Rows from expert 2 of block 3 of the denoiser, named by matrix and row number. Rows with one number belong to one neuron. Each number is 128 + 32 x the weight over its row's rms, rounded and kept within 0 to 255. All counts start at 0. Numbers have three digits each. After the name is the row's rms in percent of the matrix's.
# up: expert up (model.blocks.3.mlp.up, 8x160x160), inputs 0-159
# down: expert down (model.blocks.3.mlp.down, 8x160x160, transposed), outputs 0-159
up.55 090:098143122116060126124116055123202079110091115122136110125105112092141117094146129151105085138093159161154136089132124141148127086147139131115138136110165169182177126154091150119161098123129085109105103158121133105114131122124137110093121130108057134095139162118128149136108122145120068185116183147087085079071156085111115111170083075175149120060128187152098126130188137216137150171140176127217172128120157142162158156151191162152181084108119095119139149142185122069146117115140196
up.56 098:123156107161128138125068138146120178103144147177067162054193136076151176088135096120106094191173164149188145161163136168159127144163109138147179182142076106147087139152070153090087115137140112139084096118090154153075092189143118144159111167093143102140110089132121144210080111117168104154133146127118195068180165098122115140141160146158116104092073100154101148125134134131118075138141144159063137122143156166109136159120115162126178113144144117176100106148077145068137134122161087
up.57 101:086151154137131122085071097107157143136155139107190117154166206137080090110104185098130161151164131199108145127130101150144080129074114156109126128108094141199175147125128128140140077094140074094136110110153133115138097133105119115095139110180082140084134155100076122174139134144128093203116123127156152145095121115102114150159055072146165116137171167124134161145173121147150114139121103107120147151093089093134150115155199184044075143124064115216139102152122123081093119124158184
up.58 100:115118091121139133148182112111114088118142163123113206129136119090123128129118060116119123090145132106148132147156155175131170135140052183117103108097135086175080133138124191154129127087146168146102095127118169140155110088140154098126111199066175117153143181129138138081109187066150090110112164077156099112179092146153140153141104143166182119134086173142185119102094140135135121165179158107102114168096094126163128117128120089124122108095166190141091126138092163050069173081109044
up.59 102:123136129142134105112175139126175130107127112122148147145169087087138077171086048109127179091127117081158110118200202170129195174104101136125149105119145093078089113146163135095117129140122187143163115092109175123143110144108102157186112152104100116106138155115179133116130189137147130108134132127143084117168137172177138157135102126224150110151090125124184134073071110129124118168147106160142119144093140102222141111122109102122130092166190119087105163144063188136084093164120071
up.60 098:104151131111140117129047146154137121099113138117169118129117210161064111145133179158107153108139135236090129143076127148097063132100120139045167113096098105170197167162143087140093132134173105119131065126125084169128114137044150141104125138163074144101129070125077102161165111150116093155130159159120178169083160104130094120121091059134160125155149150124132100140123140145098122126142081137138167111101105111149144101120168158144070095154054143173124116162128118155110129175164144
up.61 093:118144162109122177154168148087131110124085104075123138112124088092166116088080091147160088087163121069118162121143124109152121160132117134188131139134150084158030110086155123128062162118137146136122098118101146120069151136110113157181137152156107122089145119136184151146172137133189140095111104172115113097145168141130159134083142189116126142151158148098139154075081115186117136177126094096150063094111142116160168137153104087111169151213188046102113126154115150179103106161089063
up.62 104:171147079119103110100064097114178151105115178165143121069194124150131118132150156140115114125080147170150107171146178136156108167126116204072143131169126130111083118117134120090097119104119067132137137133132104148111082156105097147141110126175139150121139158118054120146108135071114153166128125179129209117146147085185084085116078108165100133090126128127135114136121121102065121131116143164122142132069109126133109161113151185045126171182051111146166121149045055154174125113098149
up.63 090:091118059142110123114041121157113161152077136120147085121165166137074099137104194127160145150142141168136127127165107111162087056098127130135148146091170147111148107131133096159161089101129046140073160139163164124098120164105116102141136079215104134077139151103133118172171109126129079162190084142154139163117102141107112130161053143119123127117168143133102121147156144156108108147105155113139154110106147145110124071137131167066087171172086124213149120119094068120081091100143197
up.64 116:091167172128154152182175182128121098142134151129127181181100112140074125164135176185124216111147101130126100131086146135149119112139097142091122118071130124205129169166146196191140162100153131121189029159124096174114133086133177118123178166162126114121136129161128130138142162118078099109082178085146113168161078179155157141117157045135164106147153122099185122116149136177132138116158099101139168185101122101124129131133096085147059120095141162149095144130133142141102146140141125
up.65 082:103138193135107131166186155110132107112094078120132138120150140122181104118067105112150086158192110096148153111194131136128102096180125130230166116120149112105112109112131131089083135122166186159145081119108191110096100147159107166179160123087079142186137126135184151087120125152146159098141100132125096140128129161189123092108140134130094141127146128140086198126077106107071119124121149134143065122147155130133109148105067117128169130213219059154142097171152139133073150131119121
up.66 097:098080168114116167125168141111159165145155071072109168113154110114159133148052060147197113113149109096194141118203140138116127125126108110219152140106136088157143122117141127122118175084154132131173121094080123114108127110121139119168183162116128146095121179117116173091181121105122143090114124161159097057145108151132151140107123152123092129183140119142169194096089116165073144169129143126112088132095124112171175123137034093116124113200203104117118142160134143138080146167164098
up.67 097:127168043064118162146156117140137131109077168164145139052174129148172121159127120086139113088118106099165117139112105156142143165160097117133140100119106104119046154111158150140170099130165112169166104076100128153104117129159158117220130205106197125084162144113089099105095123149140124126124103111111121097156160127196139164096093104141104128124121097121157091139157097127077112109126150168104134101037158147117143151081159131136140162144148148169114060147138205087063090081111134
up.68 102:094135103130128128187138113162127148113070190104143168108133145071122177157149099106084127096078131142189140120152167105150138123099118151121120115115153035133076164140170143129175095124128148143161118158093173117135126094097102114112135166089150089159080121141154126148110134100110114138124147137163073139134093157146189155154112174183126104144089207144169073139120128118147128168171094092150194184112151148175101152141085118178109094072151171216065136127112152078093149127153067
up.69 099:120152093121114133119060086135108133114122148121151105167129193135089117151094139136138108143152140181141129114177145135178055086106110169145172136131146124111105130142115122129182085088134087114069130128153137124080110159106148129130089104169101163122140100086095109177186102127129096209139097132119110132058130141085100097141059083110095148131193134135102135168134138168089143150123115131147123158118103114131087105141179173034088107155071125223147084179129080189091088102135176
up.70 085:062210158086140101154129135163140140113086079122129133144137088132123104143136137118110114145095134138130105135193143124141120162139123114165189149120055104113105157153189152109122098115153181103219094161123114114129170179116147099164138128136095085109077170149068114188110152146121122104084088178147125110150115153146077148106096090142099128121156112133215128112151142132100163128146125162164151175074127116133149121139104132148100099189214129127106094181090169184040095162148117
up.71 109:130157129155177154144101146119109125122110130080115162134095076119161169158133159048125109106119132168157082125170135183131100166142122074182147127093150112073125111177178117140127140153122111189104156144093179136113113136175102078129135170069146087134095150117092166176147106125173060155120082134182109116109151140106121172222119172182184118165077150120064144118159146066140158147119102119094140149155085188081120139171073130129084145140153118169074128112151166139105121091120148
up.72 111:136168156120168145180155185142125081117140164114091143127120123154113132151114186195115163116140084108113103139076154150136101115140088162127130108068108098216148180170147181175110150105151143138196025166084103165131111070147152097118181222143157102140148136161105136097153130113100110083093150092124077174140067169149128128111145071139160121160137108131202105124114115116116140104152113088149154181092114126130123105116112091161069108099154175137076123101130141163103135128113109
up.73 119:202154060138118120094067103127164161140088139137226125084142143159156138138151126135122101123079119135145109139132159132121103152082094144079141134189111133115080081112176072117137085163102073138129157111141133132180100181110090173112120087205111163128147126132102122143085109124111179157134122171132192172134158096119118097123083132121125128120111130113155112150091123106047108099133139154141132110053103125176090124106187189061108154163086087158153128100081067162149132102096146
up.74 109:171155092119122097108053101125118114129094116163182097036164178157147138144131117115116096124102133130167121170157105139151060174131104153072169145175100102063062109147152078134144098126108093125140137119119153130126086195144081148140123113168155127100129131117108124119089102121134137153125091179132201146166125115114108122136090156144092151104149104106157107116057131102054119118151133166168132116067129154126057152141147179064142175153101072175144124154089091149136117047096166
up.75 095:094119117158102149111121094103123124129089138117118144126121155118125166070122139114163071097146149167096129096184126166100136109095152106162114126109161111134163119093070113141110105141135077103100138123200160067118112125069100218134130083103122147095096106100113156207124047143092126134147121171140097073028139087115147063120095196137137132157143122104078066147081087147117135139131133097131108121170149170186100179141111172107157135136084154114168163133110112159183101089128074
up.76 110:158088198117129096133061099063191147136111162142120108135135185169137125160124112125172148124170167157165092170209120131074058119148105161099166122139123092090147138133105078089123101211130093126084146112145146084128124188118139161123100130109043156105124109122149136150151121115167136152109081181147167117062121090141111077121085136155137134125120152121115183125047133102122120167101127085106093097190118127143157158162108177047159135178072122112133148121147145117144139124118132
up.77 090:106220158153110094161110090188100051096115122160130101121158141119086129117173133152126119100130157143138152105095136112121151153109163132079142133165109162121114171120190151140113095121175223088133093108129068130138137127067143130115131122128156141059111048135104102107088140104099105150085159133131148150069130133169092133105112069084084093114164100171141058137183176170094108140167091185167174123100149110141118130065215107133132124150121141089114092146146100135108123138162119
up.78 089:110139079153123113099073125116136141138085154129117138109173185125143151129161139132156054129093179152130135113195156147126134128123134164119173153181176158067163130109092076116113103145151104104092169132120199087066079130112107124134140134113137152184139074119196092148093061168129128199131093157181167166067130119127075104145112158106076128121148171151122088155070125119080134179159133142148082126083116089116099144163127155077114168160067085149154114155151060120131129097142137
up.79 097:161095146142143147097128138132121120108013125142174111061146181115131122179088126109137091101148108105159117151205132155141073094075120112161163138141163138066120074138184099064132117101100072146096156091149166138153118148173120188159130072176122132140127126141133115102170140136121135136114086134156158150117153153137165102152149130164116139120124096114126156131075128127083110097088169162173071141129150137148090159095112156075151118163150040110138126155085125173124179039154184
up.80 094:136101109126119110095128119124157122111216176138145150119145141158174154097197141152146072124085145139175173102135109160120175104055174163102123134144126085171160102148133124177124107164137137154093173180149109197100152109135145080117135147099111131126143099174187083172089049097108199108119145146135107094119140107114134061126109188142111096119091160169123108168087139131171113102157132091114086122147154118129129183133111112052134186110035177120111129121176121078166132132132143
up.81 096:176095117125131113096093132164128146045133183115133156098145173146163115128110047125121069133133157127181083145129121156120121192102137132138193137152104143127126123131070121136074136166189110103129142121128089114093118177121110115179133182084187096168118107149115169129151132106117124167146115123161205119155092110115095124133116143171103068137131166196131127139117167087095062182160090118045152083113152124154205162114109137078138081173132162081070128138139151091122157135147141
up.82 085:123132128102143134138130104131124107130162135150144205074164127129125119130086071191178118135140117111101055135151152145111088173090152110133161127114128143088096149132135122134125146125149128127089142085130058124142163157153110148142148171135100116130146098135138142105163137062134142172116192118113182061221091078119061182131164117139096121148137096153174195124170106145099119121105125179161113115076130150167125135080095140130150100202190034108145141148086074125067177166132136
up.83 082:076050115206185127140157162107116138110171154081111135140138138172113097181128137136097138130141128147110162105133107138137145067087146107142134138103061072170070101149116104172157183128144185194127089133112171122081125112150142090194151178127131106138133121154172124098129123156137179098077108093103115139148076201138157103143103098166081073155151154173188063154107175137157105094168103137117171130177143090140115090137117097144152112153104170157079142130124145151075143084134158
up.84 121:167102090122114140090127079101211164077139117114170199108159145137180106110116045137185133166168114104173137119174075132110164167078136176170152153146125135137132132130126134107110078133182103095125142071119167145113112129154098157189158110091143146146112156169143116130187137141141150193173109138115131090096117134122147115139112152165099085158076152155153173159101134116144069148120116106077115126150198135154181161094154091069149067139120132077101165182119125058108171107126123
up.85 083:153118127110164108108117104114131090121094117080142161152126102091138159207071084084140168100145142136129097133089126182093196168168088178118160136062164053096124102138141121094130119168135146147167114157075153136160074105132149105142100185109148110122123207104117169096184120144176119181090105148134109153132129177127122106178128124194147115128099186113117113132078135105171119208183084144111181156102087107159157106128085129096099117170183139161091141144101107122123098181130151
up.86 090:153143121137138123104073081105114094136085143148147142091147147187162123135110153118158088157077195133138104164175141129112063200095109121147159132172176147044158157121156057104149105137141104092070216097130141128126097180114106154118113106158158146114112111113112110101129125112119130177145113175142207130079137088112122110143144119148121152129131157121120157150127140091119138144114111140156070097103106103126084165147155188110155156117018056146142118096126056138163141065149173
up.87 082:151102157139143143119153113112168154107157144122146170180137136125180153167072053134207086147146145130154082125169109140098164185132133122159174168150146106114054154125140101101100138197144129179065164088086191103105152129151093064183154164132150077132099122101072179091100145146162141090150121147095164064165102114152125105143131123147109089182144149151143212102104142162094097186133093134098116115128186164128133158119112088144148088137122098115105143187165130116094119123131167
up.88 125:122119103074100113085148146076195129112110169107157215153169100128199090129067029141180158126158120111210133135215096152113189130095112147123162115134122104135097105108133148108116074116129106108141134074088158161149087142132118148163114118088152144111141180160118098125139132108152125163126143147136124015122119112145173102166115158183158121157076169112151151123110118105096120173129128085073126141121175107184139119104162093096136091135134149112125136138073163090118152138123094
up.89 089:121199075108147135034102098134069123074146154120139160102176157146202105192154111099141133158123166157149124072160122134104136181172150150145165191124118157127097123140130155137109138176190162155078117112071158149124096159143100105178139182126114111112121099145149089106138164119143124183125158150123182084166077125093105106148115080199136076116121135182125125133128155079143056151194100093070133095094145160101127136124119101151102078101101096095082127153147100097136134134136118
up.90 104:136085104098114163182171134113181114103093138134086194084162128134097111145138000124134044086114111108149154137112176120140178146176111144196129110120171084142057163143114139138126124102154153133095121100134109136113089114137163117149119157151173107128125139121167135034122151081143118098120158115160098100151131138187149167091158169178143141118166131129100130103089097182059116160142125119094112076065140140167130141111065118124161097128094123132129150158127116069110134188096130
up.91 099:147095121081123166165154164084158083140185165101134209153145163146149135171052106183162096099137112138058112083106115133096126137128140099112160115122064160089154195116114135092048081141149120142196056098106110125122114139134175126142128135177084119073123070127143151118176148195115094134078142147133132115117074107152119090097147086155109131172141139131099150103134098149095132165123094138173095145101144140141146117152132083118096066136189060104126171136111128170071110114117124
up.92 121:128089157142118080116142119153139139105142105075122162153135135050134075104157089125155169123133141107129100127168125172113197132069132189124135136110174107161144147109072159119159130126135116068196109142142180089141144087197083166190118211078197138162096213116103111107153157143156144148098182103140100147153127138126134143128102134183128108114068175143137080103129124119180121139130078108149158065170125112146138136122130125063156125112112181137111152116075117104104142142167061
up.93 108:138151101134129117070144100143130139132111134139104047042172144144172084111165133142137170145133121109138135151151169160132101130089153136168123146143177137113151115124139121155117124103155071182045155131173228127088153141160045156179151115117137118140171093091224120161165087117131123154212117124093121123080166163098114138139130207107100127182110115133117119146171113111108124103121105117078103067116151156109180103088119127080085160130075143145125082155117093133106133125129154
up.94 075:137128085092106099118116121118150143085115143172154075202057042097130133114153126095097127107125150064068142093127135159130125109164129144114119107144127119134133100155095164113109064190074084113146140138135151105149124127171132108133089134104070128182117132128167128123165095134154169086071156129127144077095157124072077118170110196164114125080099154118110191149135150098209105141111137143167120124212155132143146134142126163140196072121197153106127135124183139080180118166150120
up.95 102:152075127083152173133140124136108085115132127105112154140095108072135164097157074118093120106143119068108101104136153162093157180126122085213150145107120136146158127166140132098183167134107128151173123153090122054157091106122135121165117224091143115128097152134130200086193103133166115180112107118107116145106096093096130162151067102183157117167073168155118144152107111148195131118130120159175171140188157140159124140148056098105107113100198144125081159152151100120075144100152165
up.96 122:181129138168139106131069117100060129081093119129126114115152166120131122129103076118158130167171175172129127144115135105109160187116103128148177157154104106147081103148140104128090135159154194197105121114170233075114086208171077150161111137132147100109098086133115168140142127168160126161128123122160182140119071140131127184154105201159135106138118172138134165143083165150110086183141057131083158100135131187099107141129147103098105106149107116160103167126070120079075129119151136
up.97 100:159220105172152128141105113121106108079104132117128188133161172117181165125122081087105109153148140116242149135125166137115112126178127148123156164130159115140140157163099117141112135145164102139138099167066144148086097161115137112163110192058129081125114092152134117116108131096175131167100113135135153151211099109112096115086121101166107103064159127170114115145193162134105085122183164150087138155125187087157174138100165112152113082155135104153088074165180141071109126114170102
down.55 079:134116145173096139127194163082147103152118143142181168107134138155169172121110144146161150131176108093119076095164111120110141152120131099157122130182172131090054127085109056074111103140196200110164181081185209154079137141173091156168109107111174125155123088121123101147097131082110154100086078077125159149156156163159111132087149151118125139159097105054140112150141163141074115112151115165103132090150132134159102116117159087064164119101086122139116093136163160106179146176115110
down.56 093:114108083163123140116067140157141158101103101140105123066128092056111165066120064127119080168099107153122074139117138079124083164169129082120173171134146101157070157190104078153095103171079102119135138143108184115049133167150110096147091136128135078139136116091094134122069092104155129092124161129146162144112116127137104142109107124168169153142046063078154158121146145133078124136161169182166209163115106088127107123154153160131077155095154085138075126124108145144127130114149105
down.57 089:142142149166095141123154096173090085134143131174110159117103135151124153110133146168099136053131139073130190075178167073123176092166139134102094142196189188173119125118151144112134112127135154131143140156130103138117110086091143133090097112175116145164081142189140097110104155094123151071146127138079100148119157062128092130091204146124122097100188081135099103049166194146095123080163168135143144095149152134137092161127063097145144090126129149088097082079156140134124085164177112
down.58 110:141129135135158098112167141089156146143114172115103127126094165144115149160184131135117142128087159076136142129122156139129095100067118126160105061106124144098170128122086165133152111048167097118122102125174099139140137114151115153073174102154199109120125101168171099117111117144100135165150138129110159125111165092095141116167105130069086040108163215158092119174134172161173071123092166057104130122165105116090081170116122129079129104077061164165160168118188131070129129115115190
down.59 105:171110102145116179163135152171143093076107158131083136120103150117105184111120135098101089071116132092138086077153106128139097127131131131138127108071198071117077144204117096175126172136169118136137143115111143134066108129143169090092128184118201115151164099132110119107092089111162125172129185052140129146132122117132105126088133138104089059103079147176142099147189175103121112164176054110123141104128100124079073148155155093169156105090085145141064065117153103116118137123098155
down.60 089:139173146126083126130117110170144091186127070137112150095105144113130182092161171115127142112158141125136161070106140081138131086133164126135101134187178136206078140156107101164125121120089129098197099156100132107125075051094192085112127108172079123125092180145126138126089136121088187143126124141085070166117191093153171155088087110124127113088137083095101090093141147157089144053204119129146162153140187160160141135164139155131163071128125104108135079111162119135128084127167149
down.61 094:165066132116147088177146143183118151064171166163110159160142146126084150154128175099089138147074077155170060121131141120127128121136127063148123126075114149115101174175072132152133109170142125148109193125157120116148155119106129118104158148113134081154085122167146143145131136076136094170143098103143145137191081155137123158150101129124098093108073095171130102135226161079135134139106070138088128132074072136095166153119136098122151114091100191109108121066070105147136098075056142
down.62 108:114129155186048119108108090047149142150152090083173141122194194105129106115081109152168170103168118143166187064138070149104130145098137124105131101173191135101130155132182136109081132160105115126158161053161174147048125174156141135120120147119112134108110145103092135117141119137083135136131088179122135069077150096186125118139150116163112203140109136109127131080084091130120112150135116154123111116080178104127090179105142132099104105172093082137176098107112140146082150107174165
down.63 084:138166152118092107115115149118080048091189087192151091139111065153139108151180152153098153154184163136088145205079117140151131179126106160096178125159109158130163085132143120128154064104100122143113078168177142168183177087099108122084093078158089185177099158116139149143105133117130168119115140101096113107110136105097135173137169125077110132142184092093138095070152133095113087073169146094130185129150132110147144151081070150102097177101151154117124113142155129071136102144138112
down.64 130:148117120131175121150148139193096083155088183155145104082069107112122183126231179073088100157114183096094154145152179129136102076131141113139109135112075115171150130143089111159151117046093116115118119185122109071176151084110133142122149095165124116128150132141162122136100113125106138159110133118116126178138167105079158143111098125070130071048164146185090088146136145116110140056122179113133134147189108147129121124148156133143171091096128187131115173091164121128183103137171094
down.65 083:183042112112169125104082109138126078107096102144120140143149074089125129143121109137155112098110096063132014083145107109117166158125137094143138177103146126056103100170086146137161090121148115123090151112143125146129117093103156121123115191123173150143138136093123109108148076108143143127136122086171129156103129184089093126177115144156138097083074162117130145167171133083165039118096100143103136168113135134126111126081081085166137093121117117100039164086146084111111158112063178
down.66 092:168102133125166128158163148196082150116115189120149057171142124091095111123163145125107142137083103131089111119180154134115157160146072069105079114050150196086098146162127108125183085130126131145100134163188115103160127159117140119137129132109159085148081123163171169163140086081137108167163117071135102114187130129116126152128192149110136091073125112133108119120183180115165125120085132109163124092074100145128169108151136176164127161100102206144076185076127118162139117079083109
down.67 105:128116134118128116114195145052058126166160155138132141130172123130133140157121108109133124063129062151129115114074121169084128111120099139127125108119130077112098120114104142149110161166122147208068107143086129192069112142164157099136098123094158133136178097110151114084148110122160119099113197138132124087102042186114111134181137114120181153182091180071125132144109098137116091108107129124102099158174083142135013131113049108139115116096112103088169130116142141125113147114063158
down.68 111:147160102131145125056131143102140111124129113140123134141093136185140122166143118158188121169128213100095167123158113166140121184147130122128149120166103209118173063088148115124141114085203114058117128100224102123171142127132136162145152123114175123124096108133126098135123151183138188135143123107140174136122170106111095099137152144079071060112180131188139127132146166122177096130121112130094123121173099086116105132140157171081182106127068139107115112209183115082139140180118168
down.69 099:129123138133048144139123150175128104161140051173117095088136128126115089105131133121129145149168106104102161121079163130137184107123129123114125188132173147176126098149184143067151111101099162160137136116159156117171166083095086166142113076152102146110081173121137115115133146064162185093131064148133100164215153127147136174131148173116167171124147081126153158100152153091133129079146162120153124096100193121173137077114047137108180129146213098122117099161109145097139093135193122
down.70 079:103118100126091160105062136083126133101165140121183143114152076127098147113103150142135154129165109134157118162052126110098091159136131153117140167103148130180101114195130100186063120108135139180134111111065126181114139120099164110162052128132162111151108161107111141086156109124172093100133186106162096091078086134137169111074115083124172129195046125054100154149144149158097094143082081116114184153181143119141113135146109127139102165042131100134127083116116135149116196097102135
down.71 114:159159151128069162087142176170134135082148107156111133156145167100073096131119136192129164175106154092144176114145141156165144105118138177126112115184079186096131141082161161086153078082192126059178143100207092084159119114058120171138108103157136136090095151128137150115151172101086171185175087101099157109122159109157148124072165079110107087124157067152149106091162146136137134137200119112156128108091130112149124128114122177130135111116113136155120127176143113075106092150185100
down.72 121:127116119136179114162112130152096098192070169172132082086063114118115170126240141095062093159086159107117132144149173097106098063125108115158121128138087157148117111139101142172158124067111102103078119184102114089165134104117105122095153110149097116140153105162165170145108123101106146152103134129115137151132167132091155121107106129068143071056175174175082098164140163154159138068122202083108110168178110133130117112161110114150114102087128149133108191100157114115179121150168103
down.73 136:107157211105093099119124106103198132111151054086123167163211166118161100110055127157154155164165131177199163114141129119122125159089106126107119092158146131131152171123156094068081115197132159118193154082184143169084135184134098170136125137131082120111107122109068118160099155139098115144125114178117152098123130098183107106142156122149109194138145114091120182083116093111152155162156116151155134074099122110135155195158122148119150164184087068134159112130127118132114109117132096
down.74 119:105101130104099096089124092076207176125163109073143125143219168100135086155056157180155128141187128217193152116105091147122158158120096129125134152138116130105158087105179123103102113200131167137139144083125155159115179161157137144134115130107102152071087108125085150130133142173149148084132075188153147086113130112150128141182157144139152196146113138124174172111082108116181090150119079180110113099084133129110116142107139148098133137172125065106172105168113156106118102151124096
down.75 104:204165144118144169101086182122105140133163131162078104109126118163136081150132133139127159178068180090087142164181131105166120143142104128153135114155124209092206127153153073129144093112170127105114120111188091147138149155128056134127174129155113119142110121154088177112134200114116190174143062080087138211158151138145093096126180126085062098094191108152108107117116110110159102088151122097147156107127078146084159139140152140100133134106107128110102139145182106125154088139152166
down.76 108:085178085129102130118126150152106161060106082117157152130128094078122090123136153165147072101077120142113146104070115140138155162128160126134158177160155140176097149184150149184138132158132156129158119087092134147129127063080162116163078111152151082107103129113142164110148120060185186057116144071184110137182144131121157142086147123143164155122099091065170165125164145111132139128178135185133180140077153088118107133137130187136145072108172080151080106168132133074089105110103078
down.77 093:133186137185056156191084114176138086135128122128128122109116192091127180094110145125113122120158114145132127100163142151116182141138127101118089116148210097113100142157120084161139161137123156180120157123082192088020090127099161093105068137146151077136127092093123156096102098086113171114104114090149093144118147117118133159093128136150146161135088095121103081118139138124074155110150093230141201120162136180155103156143189155115176111099108145137081094172139136113152120123142160
down.78 076:152140109093102123143106125113087122059164131124145089121121171122101120141127129160170143170141148174125122133187133082180105101106117143169180186126170186120069118148179119103123096055145138153136160069147096116110159167150138139117114120143127118122105159122055171129119139154162158166152066089159128167117102129143096129133142134140138109086184118215147168121091135121110109167149060145151114176095165131125090127136141133109134099109078041139069104159152071090120196213172153
down.79 102:095155091117132111187084086135152082109104075143130094129172102089168104123083148108141097105178128138185121156156072138115177183109157083099157112093174082097137078156124085144128127217084125146108126130092186145131139137132181125210099165143118112098121115076145155069087077115164155113089130100126121066092106192107095148128136147142123175150084096064185149120119121095159072131146127159162154129104121142105117150149108135167111122193173123124100090188155160116106090144120124
down.80 092:107182080150145105130119152136112158112103100125165110078056103122127142125140185114177133128134154089081084141147100129104098129153201149145194145122096153118119189173166125142090123150163121144110100073102162164094139131185175090120115113152135106157105086126137150097147140112115130090076184078166180143167178147092130124127128113144185084134106122106086147124114190180093065124123136201137194160118160138110093176168153157151139096165106114132112108181167098137145116226107165
down.81 087:134147125157153112108104090160121120116143109167131124159138153123176106080071171113101115083197107139136090113118114155127185210135042104079146052157199132177103121146178077140098120186086096164182122151148141128103114141170190135146112155174139158094113132146126166154169113136168101127132098108120124091098134115159165151160146120129153189124137099048121103097153112113139121082107136184110177093151086157143145110135141154113111143139146131176119050128108145225121153131109085
down.82 071:129090105152114081078109119078156212114107122113137132152171133088168117134064101145111122049105132171141118109115124090142102134117150123130175130135212138110135124143163152126099067184082129126151136148141103112137165142120120083103127135075090137126143186065138122102122082125156077136140107153130076106072085192119123105118115111187110190102108147056166147181061116129116128117027170122081122182109090102120164101148130105107122167075140106141184113128119152109124146157087138
down.83 090:130175140128091130119056124101179135131130110102143102112140136100145177090140122109163078136156160152133168103170072101092139167148181121104175149181171142142134146214165107167097125213171128182155149090138171168045114200144158108141045118132140134155058176116115131112112089119165130095072088140147096110101133090090121141103139128149135125127110096100126148120167107136110085149110155200142182122066150135160107157121170162125143095163121076154105116147113105102136140183107155
down.84 107:096148136133087114055125115092155160081205125142116154150158132120159087115071069116114138092162073113159155079106105156106163181133093126098099116168166136168112125118149087106067093210123142183199081140143123157064134156159148142148124149050126155120114132141106106131157143133182134145145119107134100076106093142177135118113117095166143177189136111059154141111150075145137181151094082152097164093135123128140112112121148129136103158162157080128168090140108174075116188097081110
down.85 088:123131093163094150129128119140127147035150153176133153104107108077079134061121099182109093165089145133187126104147123107186086087134154132124135146173148196177096118185124139129149103062205127085153118091143070098155150076097112137063105118101137137178140129154151123136108141106146095135159146095200116114119113077117125155103133101157120066080096130197161125116178176139110147142155176133129156124116127105128125145126148131138121095063113134163145161165165134037132168126189131
down.86 094:123137132123111109121077068095205154129107075124097130148188193103151107117064128169142104137144149165165163082116114105134144107124113153130139148164140130127099157150194119069088074115119118122166171042177165088105123166154094113120117108120066115071111174107083106139156107182173120162109067155130088145104110143187126100168076171148129172122110083143150164133094102154159113185150125147184122120057145129091102134139160161119143124163127107123151156173122155151092139183167078
down.87 071:139176165143089143150088091129149145128132118112126120124108125134113144058053165082141144087194106214164157101124080087114147142158118119092142118126178095159123110149147110164113108202128156169136127107048115141005122115082238117160059160120143154113097128128129132115159105115118132110137124116159108097135134133168181168122111097174165142092077128096168106131153100119089088162148086205147155135107133123144115111108144138146109136117107073121114072101118125100123159094148133
down.88 116:111111095158095164181120137213105145124071149129122135091059128089099197093174134136110045109141141111125144143120146122151094147109177108127135142090109061140117140166126127172110163127082124113106150146072159095090116035113165104105091176212140085171094146124141130091077094133142115067087161118147098166157163118132145121102111107113131077086100119148149103127118145106062074104130163159138172192143106147144127172151145159173145102103099185129109110106139141183123075117140106
down.89 089:096145109139095126078069113097100142144158128143137109064187107085092098083169124119070164107146100119128163109116060138140182156124145100092104168153186165134152163186175094168110101172070115163177169156060138113058095145140168135137131141168149102105112144116104153114153094102144107119106124132165098116114121138150113142150061095144170173151073122065167085127141081109119153130105164206106199126130135097121148118131176157155085143117151119081105128098080109158091130058138109
down.90 098:130095131117140103075151058095093125170123139155135091180189148118121137122133099082148085080111134109116105124066106117156099081072108093130092132087116095136099178142097147174112107103088075176154126146144152121112183165161114124059142146072159109147119094163149075154122070137132119145131160149139069120089105143132151145162070164129112138111103203171099113182119146172134132159080142094065160174160123134128166179122126121146115163073104124133128211109137160094113179051096141
down.91 104:108124153081121112114108127167124140157099089149126145147104090100093100148156150141087115183077154106176115150100178081174077105172106155178107172118121150154122154119080165132150150079138103080113136185152062082184138138068088157129167137117086137150156160122117122144125133069144097181102072162130081167148125126124143115112117124109125138092135124087108142158122195097155221094094206069107106163115081119129152092151082135134123167091123179127107209094158094128144171108098103
down.92 108:071110087109160145127098103083192126116098105107158121081107185150117151172176133146163056130094122143107153103142089115145090117145163122128170098118136138127132134180167055126093116127161115081094160106175142138174132165072139134107181048184132117152163068136118172162069072187081138117122102161089174181058129099129173095148119131100140084132139128130156150110138173103142117139179153133121108125146118107100041129131170127114137102136123102111147100168155112110135089104048172
down.93 112:108119052113169104115142108113083078133116146132129080112120132142096122192162188131199115094145164112133069172108138139096159092095138139132181166154083156049134088152135153142187081088115079128079099149105161170192161110128131134122127103109151135091152175074156166083133101094112138135118132081118150130126118201048115123144109122094141090109147125122144092167124119112178057125117203101130126166122105118120093121107079172110096166115157100174167154102122096072084096121127162
down.94 080:153138145129109114175128107143150111088141098130163145117176133094201135084060084137140096082091078106187100097154113149117158179108126119161183096137209128095097109127066084131095111163116204147128186121174166149086109130112128074152098151102154124163134130103093126123102133120121130154136143133079168185151137085162115113124111165139092109193044113097117118136161071131093099143169141159183161091099137159127163158081176078113153148160108072125115058125141120139119108091085146
down.95 111:112144117179092115122081128097184181112091110116154143114132153149088073148115126176130160155157173117141112073153059099096162141138148143112135111196111172085157166145166094078106103109149127049123120127189130129152155176134079183094108055188144103127089091146058136148120198123065136121113139120128195128127150106154154073090087178087148124090150121101114123103114171137101115117123139098131154130098205099121134151162204110128137136132098041124151099133145138106136114136153123
down.96 103:114119112167116120162120109139149129184102164120179102065163141085208173071133093107142072139176121162101134150166099141088166197133156066144098131193162089166124129117138070109102141157080155160106162120092230105074149179203095109119088128149157107140121112109087144124083115118142191087129103126139127127123194125117104117150107161131162161134114119090116114118110129136073065108121155181141154131139123177161072124128179122120134132143149055134142086137152094152162103140121134
down.97 095:108131082110118120126055109129146143094164087120076097116132105071102110078111132158077106164123123171167165132115120062119092148168105134094180170140174160179065180206174103174104092214076098124156098153126132130090111147121177143143101123139103124094132159136115202137126122137169101114109097165149140136101136145150166161127125113121170201140112076083153129110099096108110168122137198161167208149103114114098140144156177177142086132119156096139113106137110136170113093086132096